A small image denoising model, trained from scratch.
Training: soap at rate 0.0036, 8900 steps, batches of 128.
Rows from block 10, named by matrix and row number. Each number is 128 + 32 x the weight over its row's rms, rounded and kept within 0 to 255. All counts start at 0. Numbers have three digits each. After the name is the row's rms in percent of the matrix's.
# convs0: first 3x3 conv (model.decb.1.0.convs.0.weight, 96x192x3x3), inputs 135-139, a 3x3 kernel for each
convs0.0 086:097125145088181113128128128095190128128204092128128128128128111128128128128128128120101123063209148100128103119128165128128128128175135
convs0.1 109:120039121170000032167184128138128087148078161077158128128128128128073089128203128128100148095128173095128205128128153128090128175177128
convs0.2 104:128099135096128165087092097156128146174125074128101128128128152128178075128128107128189168121093106154128128080128057206128142094128115
convs0.3 084:096081112128128098128128133128121128128128128094128128144153099128180113105121143094101128162128128128128173128128128128128128113071128
convs0.4 099:128171128102133190115180084125070128128062137144125128128212105128255188121114128075128128133128176067171128128123128195244128128150128
convs0.5 087:128128115128206128128128128128090123064148128114128128128128140147128122128128128178128107192128128128071131128128091128128128128128172
convs0.6 099:128133117054079128130055086136128128128128107128128113128128076033060128128128123135128128128178090128171187128087097179143091128185128
convs0.7 100:128141128128128102114199161128125119128128128128119128090068128175110116086194128128128131128039137128128128157106128150008098128185080
convs0.8 108:128128128092194077057171128127141085128065128128128106159128128059218089173128106106202181128102128091128064128184163205147128137129128
convs0.9 097:098104133128128128104102088097151092128131184128194128128128089128202128128077081157128146124000128128137128128119103128128113061094128
convs0.10 081:141128112128128101128211124128128128128128128128128128138128128148090103128102128128129122018128177155155128120012128093124103095091128
convs0.11 088:069128075128172128128109101128128128178170102128128082128130107128164128073128158128128128128128128128128068128161150128128128141128157
convs0.12 104:128140128128179146128067128123128141128057128150128133128137156128128128128149095123205128160094128128211128095063115093128101128145078
convs0.13 083:128128128128207128128128128200153175177218246186187203128128128119210128128026128104154086127128098128128089128086137128128068090128149
convs0.14 094:128128094077200101128128128128128108119128128104128157128128128121128128128159148121146104128081128128105128100128128072128128101152066
convs0.15 110:119081176029060095060078085128129128128086099128128128128132128128128111085143128196064128079070128184128143093128128082128128163147103
convs0.16 102:128156124217000128128128093128168128128128128128105103128155128128062187166140128102128112117128128128128176128145128097139134128144128
convs0.17 078:128128128137097128154140141128128128128015123165159096089083128128085129123128128128128128128191155126128136128097115080169107116193148
convs0.18 105:128080128128072128128130100139104128110132128132173128116094195105000128159115128128128101119128175128146090154128128138211098172083128
convs0.19 105:128114112074034076107089082128128128124116128103154128133128105117163109128128128128077111116128128128128128103076156157255128141155128
convs0.20 104:110128128103128128156094128151128150128128128128189129160128128128122128168128133171089128128115123128128094213251185128194102128128155
convs0.21 087:090128174157128061146140105128160128159103166128128128128096105128074128171084084128128076091105128128128149149128128128079128128163128
convs0.22 095:128099149128013128119128128150128128128128128150145128128128093128159149199128072128104093184000038128180128143085141114128094169095116
convs0.23 096:128107063128167128137128105128135128128060128125068128128128098128224128101128134105128108128128128132128073118128128128188106128061112
convs0.24 081:128128128128159102128128128128149131096128128128128128079128128128125128057177128102128128128128128128128128128128128128128128125101159
convs0.25 100:128070128102093128128068048128096128128128128069128128104128128128122128128128077128128128161247085128146128128056128093171155133106086
convs0.26 108:150167128080203125098061128099128169128128152146135128117128128146128128128128119128132197128135128150142075099186128199128128128128089
convs0.27 088:128127128078096077091110045046128100114112063110200117128128128099128128128187086128093128173128128130114091128174078128062128104128128
convs0.28 089:128128144118128128128093128128134128074128103117103128128128162128128128128084174086128128128128128099128121135098128128128131128185198
convs0.29 086:104113093128095128126139109128136177139128180124174150092079101127099128128128078146080113128128154097115152128128128112166182137122100
convs0.30 144:110128128047089048085128159128128128128202134097128143128129155075063111128134181128048128214132128136118099128172128135119030128065114
convs0.31 087:128083162120128158095128128147145127128128128128128068122128128077199175128105106222128073191117062160128064128087135128128198148180217
convs0.32 129:166128178128031128116100154128128103088086128112160117128128128128128087128128137114128105129128128085128103157128128050109128113128128
convs0.33 078:101128128128128087128149128097128137097128180104128128125128128128199128128069128128178128143128100128144077184075168128128101128128178
convs0.34 089:128077118128128070128110128128128128152147128185128128121078164128128128224128112084105128037128235077149173128128107117128155129174065
convs0.35 126:128154097221020128165128128145105128163095128128128128107118122100084175159062093167128128128126044092092173107074128128066122128128205
convs0.36 085:090128137128128128199147128128143088128128128128189128076128128128004128172128128113128128128130128105128128128128128128128128128179105
convs0.37 093:162128128128128158140128128128128128166128128159155128100095158128128149128128207128128128128006093128128072165128128146237156166215155
convs0.38 089:128122128128062020158187128095128186128128128128127172159159128161128175128194111128120102049138151128128197128093127180030084162195128
convs0.39 079:128128128197128140128163128100128163128161195128138128174128077128128165106097155135175128128128119099128126166193128128148117128128128
convs0.40 109:095079128071070082089096091155128114143128128117106138128104151106160128127128128128128112150200164128128128128080105128153128169128060
convs0.41 106:127071063156082128157097104174082128113171157128132128133094128128128062128213172142128128153100128128095077128142128083128128148199179
convs0.42 098:128128128128128126128128128107128128061102128132061159060045128203225128049143170078128145083128128128128128051128107128072128127197095
convs0.43 115:080094128043087117087000092102128125128128182089128128128128132072128129080088115202151128069128128074128128127128131128160070085172128
convs0.44 093:094107095128128128095128136117128128169064128128154125128128129180120142107153163125128177120197086170128067144104128128052128128128116
convs0.45 122:128128128125128113128093128128128128128128123155128128100135128109128105128128128110128128099076120110195128128128094158126149093078157
convs0.46 082:107128128128128128128061190103128128118128076128128128128128074128184128128128104115128099128114103128128159128163128154128128154128186
convs0.47 117:128128102128162109108175128128128093160171078128128128137128196148122077079202146128128087144091128150103128191163075105128166135128128
convs0.48 101:132128136146000128128092082128128104166128133128128128128128155088128095187089128128115153196182128156128128164128128171189128128128132
convs0.49 101:143102134177128162128128128128128129170128134128128128128128128120128128103128136128128128128128213128128125128128128128128094128128160
convs0.50 102:095101172128128045128128050153103128125157154128128128128128169119024092128167103128128119049075128128137161168128168090128128128128128
convs0.51 105:128122120128128128128128194128128159128128128145105143180141092128194186144100128156193128072128128125128128076167128098072128155188155
convs0.52 087:155164128059185128104078128128128123094128128103128128128128128128227128086128128128128097214128101128181048108080128099222096107140083
convs0.53 112:128128128128169098128128108168112159142128128148165128156151153083128128128128128140128097128128147087128194178213165157233173150128168
convs0.54 107:149128168128135113117128128128152128171128128124137128101174101100171203109152165128142128048094147128071128086153129096087128184144130
convs0.55 101:128185128088092159154092128118128138159110128128165098079069087007040071135012076146128149128086157092128128152152128149093128123073205
convs0.56 084:128128128128133128207030056128128167124128128108128128130161128100128128091128138077128128214130103128111109079128128152195099128134128
convs0.57 101:077111078104128192128128128128128128164128128130124079085206104083104182128038155093128128109164128128128135132128128128128151128128172
convs0.58 095:136066113147011142158153128128128094128128163122128128128128163145128121128076128173157087128177128128128168128128128114207115128184128
convs0.59 088:093152081170057103128179128128109128161096081165156128140151128128196183153084128199092128066164059092149128089052128086151128128169105
convs0.60 090:128099128128106097106113062128088128178154146128156128128101128128128132128189090091109119128128100122100128173128180128166128128128095
convs0.61 091:128105152081017128159120128147128097160093128090123167049128128128200128128180128151055103144143079199128053163128128106037128128128154
convs0.62 105:128109098214128113115120118102118128128128143128128117092075095128023000061079128150053175255128255185019157128128128135128114128128128
convs0.63 098:128128135147078128128175128128149128128195128096128128128104128128101043197187128135087128128128242128148022128108122133214114187128128
convs0.64 099:140125122168128054161128135086128127150128128128170128105128128128035128188128128120128128089103191128128149094128194149128148149128128
convs0.65 083:099128128039171128128061111128128190128128128097114142128166128036128138141069128176128099214128116128204128158126128149243128128184114
convs0.66 113:128087159137143172128087174152128128165150128148123128049055128071128210224045239128114128128004014128095062162128137147219128169183197
convs0.67 097:092150128102128122128162109103128128123124077128128128192128128179128073128193128128128103128137128128128073128087162063189128128187128
convs0.68 090:150095150128000126128155105128128143146227110128146128128091128186043089148128130117055143127128128128144128158164128120211128128128153
convs0.69 067:128128128126164139128128138115122128128097144128128171128128128056129126131128128128128128128128095169128169110172128128128128128128128
convs0.70 104:128128093123098112142190173128158128128128119128124128113000128128058062037104128063094128181071173181119092128149146128241165193235228
convs0.71 106:128107165041011083074079073128168113128128140128139129128073168171068048118128134128099115226198169128105128165128128161215127128167128
convs0.72 084:106112040184128128128104069128205128116128141128128153128128128128076123128149126128128128116132073128154128128088128128130128128128112
convs0.73 106:103080186196060196133128090098119105033128032080093056090128128141128128140066167128128094154128098056089128128104110128128128192128147
convs0.74 116:032128128128070054128128128128164128105194189121128128130114140128136176153128201090094128141190077164128098128182130157128128115171110
convs0.75 093:061128128128211074128128117114203157153175158128128128148102191128171079163160105128128103128029128128128156124060182128128096128198128
convs0.76 099:128154128128190081138143051128126128128113128185162102217128180176128128114128032245097073164128183135128255149114128169148136143150049
convs0.77 106:128084172161080086127082074115094116157128128128128116086128128000042184198074067091136055080063051070116119128128104128128128092090128
convs0.78 112:128198113071128102193069128128128140136150151097155108206219128093128138128116042219148053196159137085157220128098110064000038095051128
convs0.79 123:162109073128171102080059118115128126073107128171128155156128128128255148128128172138068133128128128142174087083116128086108128131128106
convs0.80 119:128128123128000090155191128128151137142128143092134128108128175089076071182148069154128118018121161104154128132128128108069121143197090
convs0.81 078:128148181107094107128154128080087129128128128128100128128128117088151089128111103120085128068119172128156207128128128125114128186004128
convs0.82 121:128046128128128128145128128162124128130128128117128128130128128182128078128154128164131128226128092128128128128151157128087128132128144
convs0.83 095:128158128128128171066192128128121128137128179064152106089128096167150128128128128138128128146128079173128128128208128175101164159128120
convs0.84 134:190128128086090079099041128135128128136096153146179093128054128128078128128098128107197165128081098168140128128128134151000185128109128
convs0.85 090:128128215128128199169128128193145165148255128128136128128157105128128128128128128134128128112168128128128128161198128120152128123128128
convs0.86 136:128045128067128128128051180128128128128128089128128128102128128128137135128117101166183092045104128115128160053119153038087164159108093
convs0.87 094:128128128142211128188126128101128128128128108128136131128128128099062127128128128128128095128030128135100128128128147146128128128153128
convs0.88 096:150128108150080128128128128128128158148103165122167128134128156159128128150160128146128128182141169171153128128128147128208196128187154
convs0.89 101:092075128110100128177136084144103135152128161147128160148131151128052128086128084104128092147170128086073159149166128128100128119089140
convs0.90 094:128212122128128151141186127128128128178128082128142128115128177073000128105201055128128128094183154128115128128128070084156084136092177
convs0.91 082:128128104128045131128183151128195128169128092128128128120128128128136172090128128133128133088144192135128092128128157128087082116101128
convs0.92 101:120099135128185128128090127128128128128128081144131128114128128128128128140128128128128128054160128124153128100091159128128128163145165
convs0.93 111:080128128099166159128128142128128128133198082169130128128093128106128128181103128110169128129128161094159128128128082142255128128128185
convs0.94 112:102128166128083175184132108075128128128098112128162097181175089098128204171128114103128089045128169103128128128144097076075167143057084
convs0.95 080:128128083128128113124128128151085095183128074162162109128128128128158128132121141128057189155128164113152106128156128128164128128049138