Weights of a small image denoising model.
Model: 4.84M parameters, norm batchnorm.
Data: trained on microscope photos of single blood and bone marrow cells, 194171 training examples.
Rows from block 2 of a small image denoising model, named by matrix and row number. Rows with one number belong to one channel. Each number is 128 + 32 x the weight over its row's rms, rounded and kept within 0 to 255. All counts start at 0.
After each channel's rows are labels from the 100 images, of 14976, where the channel reaches its highest value: "top examples" is what is common among them. Only what is clearly more common there than usual is listed. The data: microscope photos of single blood and bone marrow cells. In brackets: how many of the 100.
# convs0: first 3x3 conv (model.enc.1.0.convs.0.weight, 96x96x3x3, each kernel summed), inputs 0-95
# convs1: second 3x3 conv (model.enc.1.0.convs.1.weight, 96x96x3x3, transposed, each kernel summed), outputs 0-95

convs0.0 [166 190 126 116 139 116 130 113 113 105 143 102  98 149 162 112 137 142 156  93 129 194 108 176 128  70  99 193 108 151  76 122 131 144 164 165 120  95 195  31  45 172  99 154 142  92 106 104 114 158 136 157 114 107 158 132 138 131 156 124 163 136 152 137 142 168 127 126 134  96 152 152 128 140  73 126 170 129  93 160 138 102  72 154  75 126 164 141 120  50 135 147 153 172 144 129]
convs1.0 [141 124 107 176 191  68 107 128  80  88  59 145 160 111 108  98 177  99  81 136 111 103  43  95 110 165 112  76 101 111 122 141 164 122 127 110  93 119  76 136 194 136  99 139 102 154 111 101 118  98  49 170 109 122 160 151  84 108 135 108 133 147 119 111  93 104 138 145 127 153 107  68 121  91 109 153  88 137 144 111  50 128 162 108 135 113 185  98 129 153 104 106 108 128 119  91]
top examples: cell type: lymphocyte (51)

convs0.91 [143 175  99 145 171  72  85 117   9 142 102 104 122 103 128 137 115 114 101 131 112 128 131  90 152 128 117  80  75 103 128 108 148  68  55 134 160 149 136  88 156 137  88 159 137 123 146 107 127 149 169 109 128 133 112 105  89 108 128 125 142  87 120 148 128 225  80 111 133 135 124 118 203 154 142 162 134  99 120  72 154  68 135 141 123 111 103  72 116 179 122  89 129 122 126 100]
convs1.91 [199 103 221 133 125 161  91 148 159 128  78 124  97 103 122 145 128 166 169 101 142 167  77 120 199 119 132 144 159 150 103 157 168 173 147 149 120 146 111  70 138 103 136 189 146 154 160 158 144 146 173 111 192 158 115 150 133 146 167  93  86 146 165 124 128 129 123 176 134  93 162 144  97 136 105 172 153 131 153 179  80 116 171  91 140 163  93 167 104 174 100 101 137 147 133 168]
top examples: smear: peripheral blood (99); cell type: segmented neutrophil (88)

convs0.78 [ 96 118 129 144 145 131 117 119 116 162 140 180 123 150 118  66 211 109 173 113 147 116 118  89 130 165 130 154 120 141 133  90 117 148 188 159  99 148 137  72 184  95 177  90 178 134  90 165 124 146 117 107 101 129  89 152 131 104 126 207 152 164 138 116  86 145 110 124 105 124 176  88  69 106 131 103 113 113 130  67 179 149 129  43 116 145  94 100 133  98 149 138 159 182  73 135]
convs1.78 [155 127 114 219 149 103  69 134 162 107 123 142 110 120 123  83 151 102  78  75 131 151 158 122  94 133 154 175 136 114 203  79 102 113 103 144 117 113 102 152 130 155 105 120 167 162  96 120 106 127  73 137 204 137 126 151 122 146 141  97 162 104 139  97 102  24 151 157 143 133 129  86 158 117 100 135 110 107 118 145 115 170 121 104 140 117  51 141  73 108 129 163 193 138  93 115]
top examples: smear: peripheral blood (38)

convs0.92 [136 118 109 122 144 119 123 102 139 169  92 154 111 105  72 145 153 136 115 157 104 138 116  92 143 152  41 164  58 148  75 151 109 148  85 173 157 148 131 189 107  77 100 164 124 124 125 124 106 106 109  88 129 129 104 126 116 134 139  89 129 131  99 130 159 124 138 106 124 121 117 138 135 121 137 139 148 128 135  27 148  97 131 102 117 139  34 115 219 191  46 116 121 124  98  88]
convs1.92 [ 91 145 124 146 131 120 117 183 179 173 107 110 162 135 161  94 127  84 131 113 107 145 169 110 108 146 112 108 158 123 150 127 149 141 102  70 140 122 105  32 126  83 106 133 127 135 147 118  92  58 148 128 121 117 127  61 119 111 157 132 143 114 139 177 115 128 128 121 138 138 135 131 131 166 103 173  79 113 208 117 161   1 113 115  72 139 157 131 141 108 107 150  80  85 176 122]
top examples: cell type: blast (27)

convs0.94 [ 95 190 133 154 126 136  77 103 128 150 107 156 153 111 103 103 132 106 115 159 170  81 132 137 112 128 167 104 161 116 137 154 120 118 132 108  77 193 155 165  73 134 116 118 121  96 105 122 154  50 138 131 161 129 127 156 123 108  12 136  91 151 139 182 123 138 121 179 105 134  66 113  89 125 155 125 140 100 123  41 104 121 109 135 141 122 142 154  28  97 131 141 157  96 120 116]
convs1.94 [106 158 110 157 146 103  98 113 149 123 118  84  83 117 116 113 121 145 127 133 124 131  46 147 151 132 131 185 127 126 108  89 179 142 172 150 159 148  81  92 216  97 169 133 113 113 110 200 116  72 116 117 169  91 128 126 122 144 174 134 110 108 124 126 108 108 125 123  97 108  85 108 145 123 107  94 155 171 142 152 132 111 115 124 103 112 136 136  15 113 114 164 193  75 195  82]
top examples: cell type: lymphocyte (34)

convs0.83 [158 134  78 100 128 123 139  91 118 169 129 120 110 104 120 125 155 173 128 182 132 104 106 122 153 111 160 151 214 168 128 135 128  47 115 133  86 139 123 169 165 142 100 113 143 105 137 161 111  99  96  92 119 178 111  87 126 134 111 141  80 146 134 141 112  96 171 145  76 123 131 198  96 137 154 139 124  84 144 148 119 138  71   0 163 109 131 139 118 146 131  63 170 171 126 139]
convs1.83 [113 181 138 115  78 107 146 116 117 134 131 129 157  89  97  50 147 155 141 109 184  97  97 162 181 148 111  71  96 143 114 108 104  85  68  98 158  83 149 185 139 107  78 132 129 109  66 132 153 170 124 175  97 118 146 126 121  80 134 117 120 135 195 147  84 110  91  66  93 116 136 125 138 110 106  84  68 100 139 106 112 128 113  86 156 163 119 106 156 154 119 135  69  71 160 116]
top examples: cell type: erythroblast (56)

convs0.69 [125  74 156  81 130 114 119  91 154 140 134 120 105  96  98 107  89 153 171 123 118 133  65 179 216 126  46 107 148 161 125  72 151 127 180 105  70 141 148 138 102 117 163 188 134 115 134 119 134 103 170 151  98 108 138 118 114 111 114 157 158 100 107 123  95 207  90  97 136 152 161 157  94 105  90 106 151 103 158 144 116 103 162 129  96 160  73  87  92 101 149 136  88 110  90  87]
convs1.69 [145 112 154 130  73 114 131 128  93 102  97 157 108  76 126 122 130 132 187 137 112  61 119 128 116 129 152 112  92 123  75 143 146  69 142 147 105 112 133 129  84 137 137  79  89  77 126 134  76 140  66 138 115 141 167 165 155 171 111  91  98 155 145 147 102  55 159  71 166 124  54  75 137 123 169 134 136 104 147  80 149 103 138  77 118 157 124 131 123 116 129 110 112 113  40 192]
top examples: smear: peripheral blood (68); cell type: segmented neutrophil (61)

convs0.40 [134 106 128 109 153  77 139 110  86 136 164 123 114 120  97  80 129 155 122 133 144 116 111 145 114 144 105  93 147  92 130 119 118  32 138 152 131 144 102 193 109 120 109 143  74 109 125  94  96 138  98 129 145 163  70  89 130 138 131 144  55 106 128 128 125 126  83  99  54 125 134 132  92 121 113 147 132  12 136 145 153 142  29  76 147 117 142 129  43 113 111 130 140 137 131 118]
convs1.40 [139 119  97 151 169 166  90 112 161  79 142 129 133 186 174 112 135 126  61 151  88  83  84 144 138 130 127  96 105 185 189 178 110  91 148 136 131 159 124 111 134 165 141 128 177 114 159 196 147 111 102 165 104 138 186 181 156  75 147  89 227 164 129 115 125 139 164 132  60  88 111  92 147 138 135 112 160 104 144 125 122 150 122  90 125 156 122  94 149 153 127 135  77 119 133  94]
top examples: cell type: erythroblast (46)

convs0.24 [147 137 156 132 122 103 152 170 171 143 117  61 142 128  76 131 131  86 100 144 140  81 255 116 118 194 144 117 127 130 145 124 127  81 100 114 143 145 154  91  83 121 143 101  94 134 114 120 142 109  92 152 168 119 136 129 119 173 119 128 137 143 216 153 162 140 102 141 108 207 102 144 163  92 117  65 137 154 134 118  94 135  80 101 128 144 131 135 109 141 100 151 155 106 148  76]
convs1.24 [ 99  96  44 123 106 142 118 231  98 129 117 149 123 117 152 134 116  98 137 119 125 131  98  76 127 137 138 114 122 164 127 133 173  97 115 133 132 143 126 115 132 110 120 124 145 139 136 133 217 124 162 110 114 132 147 128 137 102 105 107 111 110 255 118 130  83 127 133  70 221 118 121  36 113 130 162 114 121 132 122 144 176 110 145 125  98 130 116 131 123 134 200 125 121 150 133]
top examples: cell type: segmented neutrophil (50); smear: peripheral blood (49)

convs0.93 [  1 118 139 120 145  97 106 155 129 131 136 149 109  96  61  92  99 114 139  89 164 118 126 166  92 121  58 166  81 211 117  94 177 142 132 110 154 100 149 101 106 120 142 131 146 148 131 128 122 177 145 122 114  99 124 135 141 109 141 142 158 182 129 125 142 163 108 137 155 164 119  87 133 144 107 150 104 128 140  67 131 111 150 110 127 131  77 117 221 149  93 165  96 197 120 138]
convs1.93 [167  70 120 142 115 161 128 138 101  86 116 161 151 141 127 157 132 168 194 104 120  64 108 120 128 108 151  74 129 112 110 164 184  85 192 182 148  59 144 121 131 148  22  96  85 134 110  74 157 125 110 116 107 112 128 149 126 148 135 143 118 118 122 132 172 122 136 116  67 149 173  62  90  86 182 103 127 111 124 111 169  86 112 148 113 140 161 129 141 155 133 122 140  73  88 123]
top examples: smear: peripheral blood (99); cell type: segmented neutrophil (57)

convs0.2 [115  78 133 113  87 132  73 121 155 104 125 155 160 109 102 117 142 130 100 131  92 148 101 145  74 103  88  97 139 110  84  63 146  25 175 125 151 138  98 105 133 156 148 156 114 145  96  55  65  99 134 149 120 136 117  87 139  85 145 122 134  76 102 146 122 167  82  89 140 140 129 114  96  97 144 145 154  74 139 202 167  62 130 130  78 116 148 118  96 160 101 129  86  92 124 137]
convs1.2 [183 137  95 127 151 109 112 172 169  93 108 123 132  94 144 150 165  85 116 106   8 136 123 106  99  68 135 171 151 127  69 162 142  91 137 139  57 188  97 148 157 103 139  96 159  69 160 127  95  69  77 141  72 112 123 111 132 131 129 153  81 143 115 133  94 123 154  95 118  95 111  86 115 124 118 115 116 150 129  88  89 134  87 120 151 100 172 143  94 121 175 132 106 158  98 125]
top examples: cell type: erythroblast (48)

convs0.70 [150 167  74  98 137  50 140 157 127 137 135  98 156 143 120  89 104 127 133 121 118 130 162  84  90 112 100 130 123 101 102  90 114 155 104 121 143 155 137 139 169 112 113  67 154 125  87 141 158 111  75 111 115 158 120 120 116 111  99 237 127 178 159 114 163  80 103 138 137 145  81 133 200 125 116 142 153 144 136 118 139 169 188 140 110 152  79 114 189 149  77 159  68  83 145 183]
convs1.70 [165 107 103 147  95  87 123  42 111 131 145 113 199  81 106 131 129  60  45 130 103 120 120 106  82 118 129 131 127  69 194 115 101 109 161 114 130 124 107 132  18 117 150 131 119 146 107 131 120 138 159 128 131 121 102 119  98 114 131  41 124  76 138 112 124 145 103 113 148 157 157 148  96 150 106  99 121 112 145 160  87 124 177  63 150 141 138 122 114  96 135  89 185 137 122 145]
top examples: cell type: segmented neutrophil (41)

convs0.80 [ 91 106 105 117 123 151 145 109 118 131 151 103 129 139  95  51  63 113 164 119 117  94 119 113 150 130  90 149 117 133 146 131  91 191 203 120  82 135 213 101 150  95 146 181 156 163  83 107 123 137 167 104  80  70 122 101  87 109 140 102 125  97 168 127 130 166  97  76  66 136 132  83  99 149 113 105 107  96 134 145 139 203 140 120 155 120  93  77 149 155 129 142 122 116  84 178]
convs1.80 [103 138 162 127 169 148 118  31 163 141 120  70 143 146  90 165  39 125  61 137 139 164 109 118  96  91 137 152 117 116 183 109 113  94 130 148 161 151  95  99  81  91 130 146 110 152 137 151 124 137 121  53 123 102 139 127 150 145  63 123 150 173 107 126 119 164 120 162 125 123  95 175 143 130 140  70 159 154 165 117 119 106 108 190 134 141 130 131 147  90 181  46  96 146 128 123]
top examples: cell type: segmented neutrophil (57)

convs0.17 [141  89  53 114  98 113 157 128 112 100 111 138 133 128  81 125 139  99 138 204 164 123 145 157 140 140 100 147  89 127 112 104  90 185 117 177 117 186 132 130  88 102  77 145 157 133 144 133 119 103 132 157 112 108 114 125 145 129 122 140 105 116 150 150 115 170 124 146  72 134 119  55  91 127 166 124 152  49  64 110 151 155 160  72 158 120  59 126 196 146  90 189 182 115 127  94]
convs1.17 [220 147 221 160 126 109 159 110  88  93  55 109 122 133 129 126 133 141 138 131 130 187 104 157 100 144  87 146 101  95 115 109 151 165 129 124 129 114 149 169 157 134 145  90 127 109 116 152 138 150 172 145 129 180 133 124 114 120  96 108 123 125 123 152 165 176 143 157 120 157 171 183  95 166 116  85 119  99 110 113  53 160  73 202 128 135 106 188  85 129 138 144 118 176 176 147]
top examples: smear: peripheral blood (44)

convs0.18 [157 125  94  73  94 120  86 174 100 134  96 114 124 133 109  98 118 115 142 175 142  98 153 110 103 136 110 139 139 106  90 112  72 126 119 136 142 139 114 118 118 156 158 122 155 134 116 106 141 107  56 136 145 139 133 141 121 134 125 103 101 117 177 118 124 104 140 134 123 255 114 128 143 143 144 128 150 128 133 147 165 179 133 102 126  83 107 121 130 139 105 107 137 154 145 138]
convs1.18 [ 96 106  38 130 121 165 165 255 135 102  99 154 119 143 147 132 127 128 121 121 125 117  53  81 128 115 143 126 145 164 148 140 140 106 115 143 139 119 123 135 131 119 129 139 138 125 143 139  64 126 117  86 125 126 145 144 153  79 122 132 131 127 255 128 124 143 128 130  69 182 124 149  81 116 121 148 112 147 130  75 112 197 101 154 128 106 127 130 110 128 108 143 116 128 162 147]
top examples: smear: peripheral blood (50)

convs0.58 [151  43 161 135 129 153 105 125 141  23 135  44  83 118 125 130  25  97 170 216 123 151 131 152 118 118 113 123 126 152 107 153 131 135 141 168 172 165 232 121 173 163 157 170 129 115 150 126 125 135 173 134 118 109 158 150 123  96 124 132 130 115 112 111 159 156  91 144 129 132 173 122 135 137 159 138 145 133 131 108  91 122 136 152 149 141 107 115 121  65 145 123 123 131 124 150]
convs1.58 [104  64  89 131  66 139 105 116 116   4 115  68 153 116  99 128 162 123 142 223 105 191 135 127 143 132 172 129 161 145 136 136 110 137 127  87 112 103 148 131 102 134 166  89 138 156  78  87 113 170 142 135 146 133 160 133 157 103 126 125 112  83 129 151 123 100 167 107 124 126 131 134 138 121 188 120 119  96 106 129 127 108 132 102 210 212 121 140 130 168 109  98 135 148 111 151]
top examples: smear: peripheral blood (100)

convs0.73 [159 112  99 111 172  95 128  98 112 133 188 141 123 130 111 146 149 133 164 146 136  87 115 140  88 149 144 129 100 133 157  85 115  60 111 167  85 170 112 113 130 165 120 139  61 138 134  94  97 167 105 122 146 145  62  97  71  72 145 136  24 108 125 107 136 152  95  94 112 108 129 135 126 104 123 144 119  58 102 190 137 129  57 101 150  93 138 141  44 156 155 130 135 116 100 153]
convs1.73 [160 108  76 107 159 123 110 131 153  86 133 107 108 175  76 128 130 158  52 134  96 116 128 165 169  83 145 171 148 162 129 149 129 170 120 144  82 149 104 139 167 155 166 188 122 103 147 199 111  88 120 126 120 174 181 199 153 129 157 151 103 168 143 126  89  99 171 113 178  84 103 113 143 112 180  88 130 190 110 143 123 139 160 110 105 143 121 132  55 147 115 150 162 120  76 148]
top examples: cell type: erythroblast (44)

convs0.42 [128 107 120 118 126 205 132 150  94 101 139 126 166 125 103 108 105  84  72 127  79 139 149 144 117  63 111 116  92 134 137 105 145 145 181 106 148 164 118 122 107  75 139 136 128  84 118  80 135  94 129 182  74 142 122  85 163  98  94 169 124 127 138  99 149 107 145 145 144 147  77  53 109 153 132 142 124  72 137  65  87 133 150 156 112  29  65 119 153 156 142  80 132  77 111 139]
convs1.42 [131 123 132 143 100 166 136 152 167 113 111 120 145 141 164 128 175  18 147 132 105 156  82 120 123 167  84 187 191  95 130 141 124 116 125 120 190 121  15 110 150 142 125 136 126 133 147 129 106 161  89 106 184 124 106 141  83 127 121 116 158  98 102 123 144 186 116 169 110  78 135 185 144 126  89 125 149 131 119 121 103 120 118 128 174  51 144 131 164 158 120 115 115 155 113  69]
top examples: cell type: segmented neutrophil (46)

convs0.22 [114 125 103 168 140 157 108  85 166 196 125 125 104  70 214 139 143  72 111 118 100 110  81 100 159 125 166 105 145  67 153 152  87 154 107 126 137 192 161 112 156  91 144 128 125  99 103 136 123 165 141  85 132 118 124 157 127  95  76 124  95 126 110 102  85 102 114 104  66 159 153 154  81 219 141 122 124 130  94 157 185 161 125 146 109 138 163 101  70 120 106 136 142 144 124 182]
convs1.22 [104 163 110 155 106 156 106  42 119 106 142  88 119 140 135 134 113 210 104 128 135 131 136 125  96 132 103 129 118 190  98 103 126 120  25 127 105 123 103 130 196 119 160 107 115 124  81 126  83 129 139 100 102 125 144 125 110 127 135 116 124 113 177 140 156 255 142 173 126  76 170 129 101 171 137  99 150 146 147 112 106 143  96 169 167 121 134 116 121 136 139 144  98 121 133  86]
top examples: cell type: segmented neutrophil (45); smear: peripheral blood (38)

convs0.48 [159 115 164  89 106 100 174 112  61  68 141 145 107 109 112 116 107 119 165 129 176  97  98 115 131 169 124 125  72 100 148 150 123 115 158 108 146 160  72  35 103 142  88 135 164 130 160 164 120  99  80 154 119  97  92 152 116 154 140 153 128 122 138 108 110 193 142 149  87 161 126 170 168 193 162 150 146 116 120 141 128 191  71 116 124 132 153 119 165 150  57 102 103 154 139  67]
convs1.48 [ 39 102  92 130 123 113  99 132 177 120 141  96 152 164  92 146 132 157 106 142 158 131 120 131 114 143 131 132 173 143 106 119 101 117  95 165 146  44  94 124  69 140 129 153  99 155  56  92 104 125  87 150  80 114 122 120 162 148 132 109 166 121 135 128 135 114 101 222  93 120  52 130 103  39 126 150 135 121 141 131 130 137 144  93 115 117 145  48  72 115 142  99 154  94 124 105]
top examples: smear: peripheral blood (52)

convs0.12 [130 131 125 116 174 154 120 151 154 129 144 162 110 216 141 155 125 160 122 109 133 115 246 123 116 133  68 116  99 146 133 124  92 124 106 165  85 143 137 127  93  98 146 158 150 125 154  95 172  87 201 138 151 148  86 110  80  99 157 229 150 120 149 121 149 145  81  79  89  61 149 177 136 112 148 147 109  73 147 126 111 118 130 124 142 135 111 113 113 109 133 100 142 103 130 176]
convs1.12 [121 110 135  87  86 132 149 132 141 140 140 136 142 126 103 119 137  84 114 152 156 141 204 103 123 132 127 116 112 124 157 101 144 134 150 127 141 108 153 107  90 125 117 123 117 161 126 153 255 126 191 124 144 121 113  93 123 183  73  61 114 131  89 128 133  90 140 116 174 163  83 117 107 131 137 107 125 108 120 151 130 174 147 116 140 120 132 109 128 118 126 136 195 120 109 149]
top examples: cell type: segmented neutrophil (43); smear: peripheral blood (39)

convs0.33 [100 136 135  63 103 155 143 115 108 130 134 164 110 160  16  90 108  91 125 118 118  94 106 126 111 154  73 160  79 113  81  62 150 157 163 126  84 134 142  71 123  77 116 169 197 138 129 114  63  74  71 108  97 163  85 110  93  59 131 120 125 137 134 129 129 136 122 142 108 146 112 110 142 130  96 129 146  52 103 133 110 123 160  95 114 116 104 118 137 179 138 104 120 143 104 151]
convs1.33 [153 119  74 145 175 175 132 149 145  84 162 135 119 129  85 131 104  89 102 143 175  87 113 130 158 110 156 120 182 154  74 174 151 125 176 191  62  78 173 174  76 121 102 164  55 129 100 137  99 154 157 137 111 127 151 167 129 166 149 179 118 135 142 153 124 150 170 157 103 160 148 175 157  78 132  85 160 181 178 131 147 110 135 135 125 136 156  75 146 138 118 115 150  80 125 111]
top examples: smear: peripheral blood (95)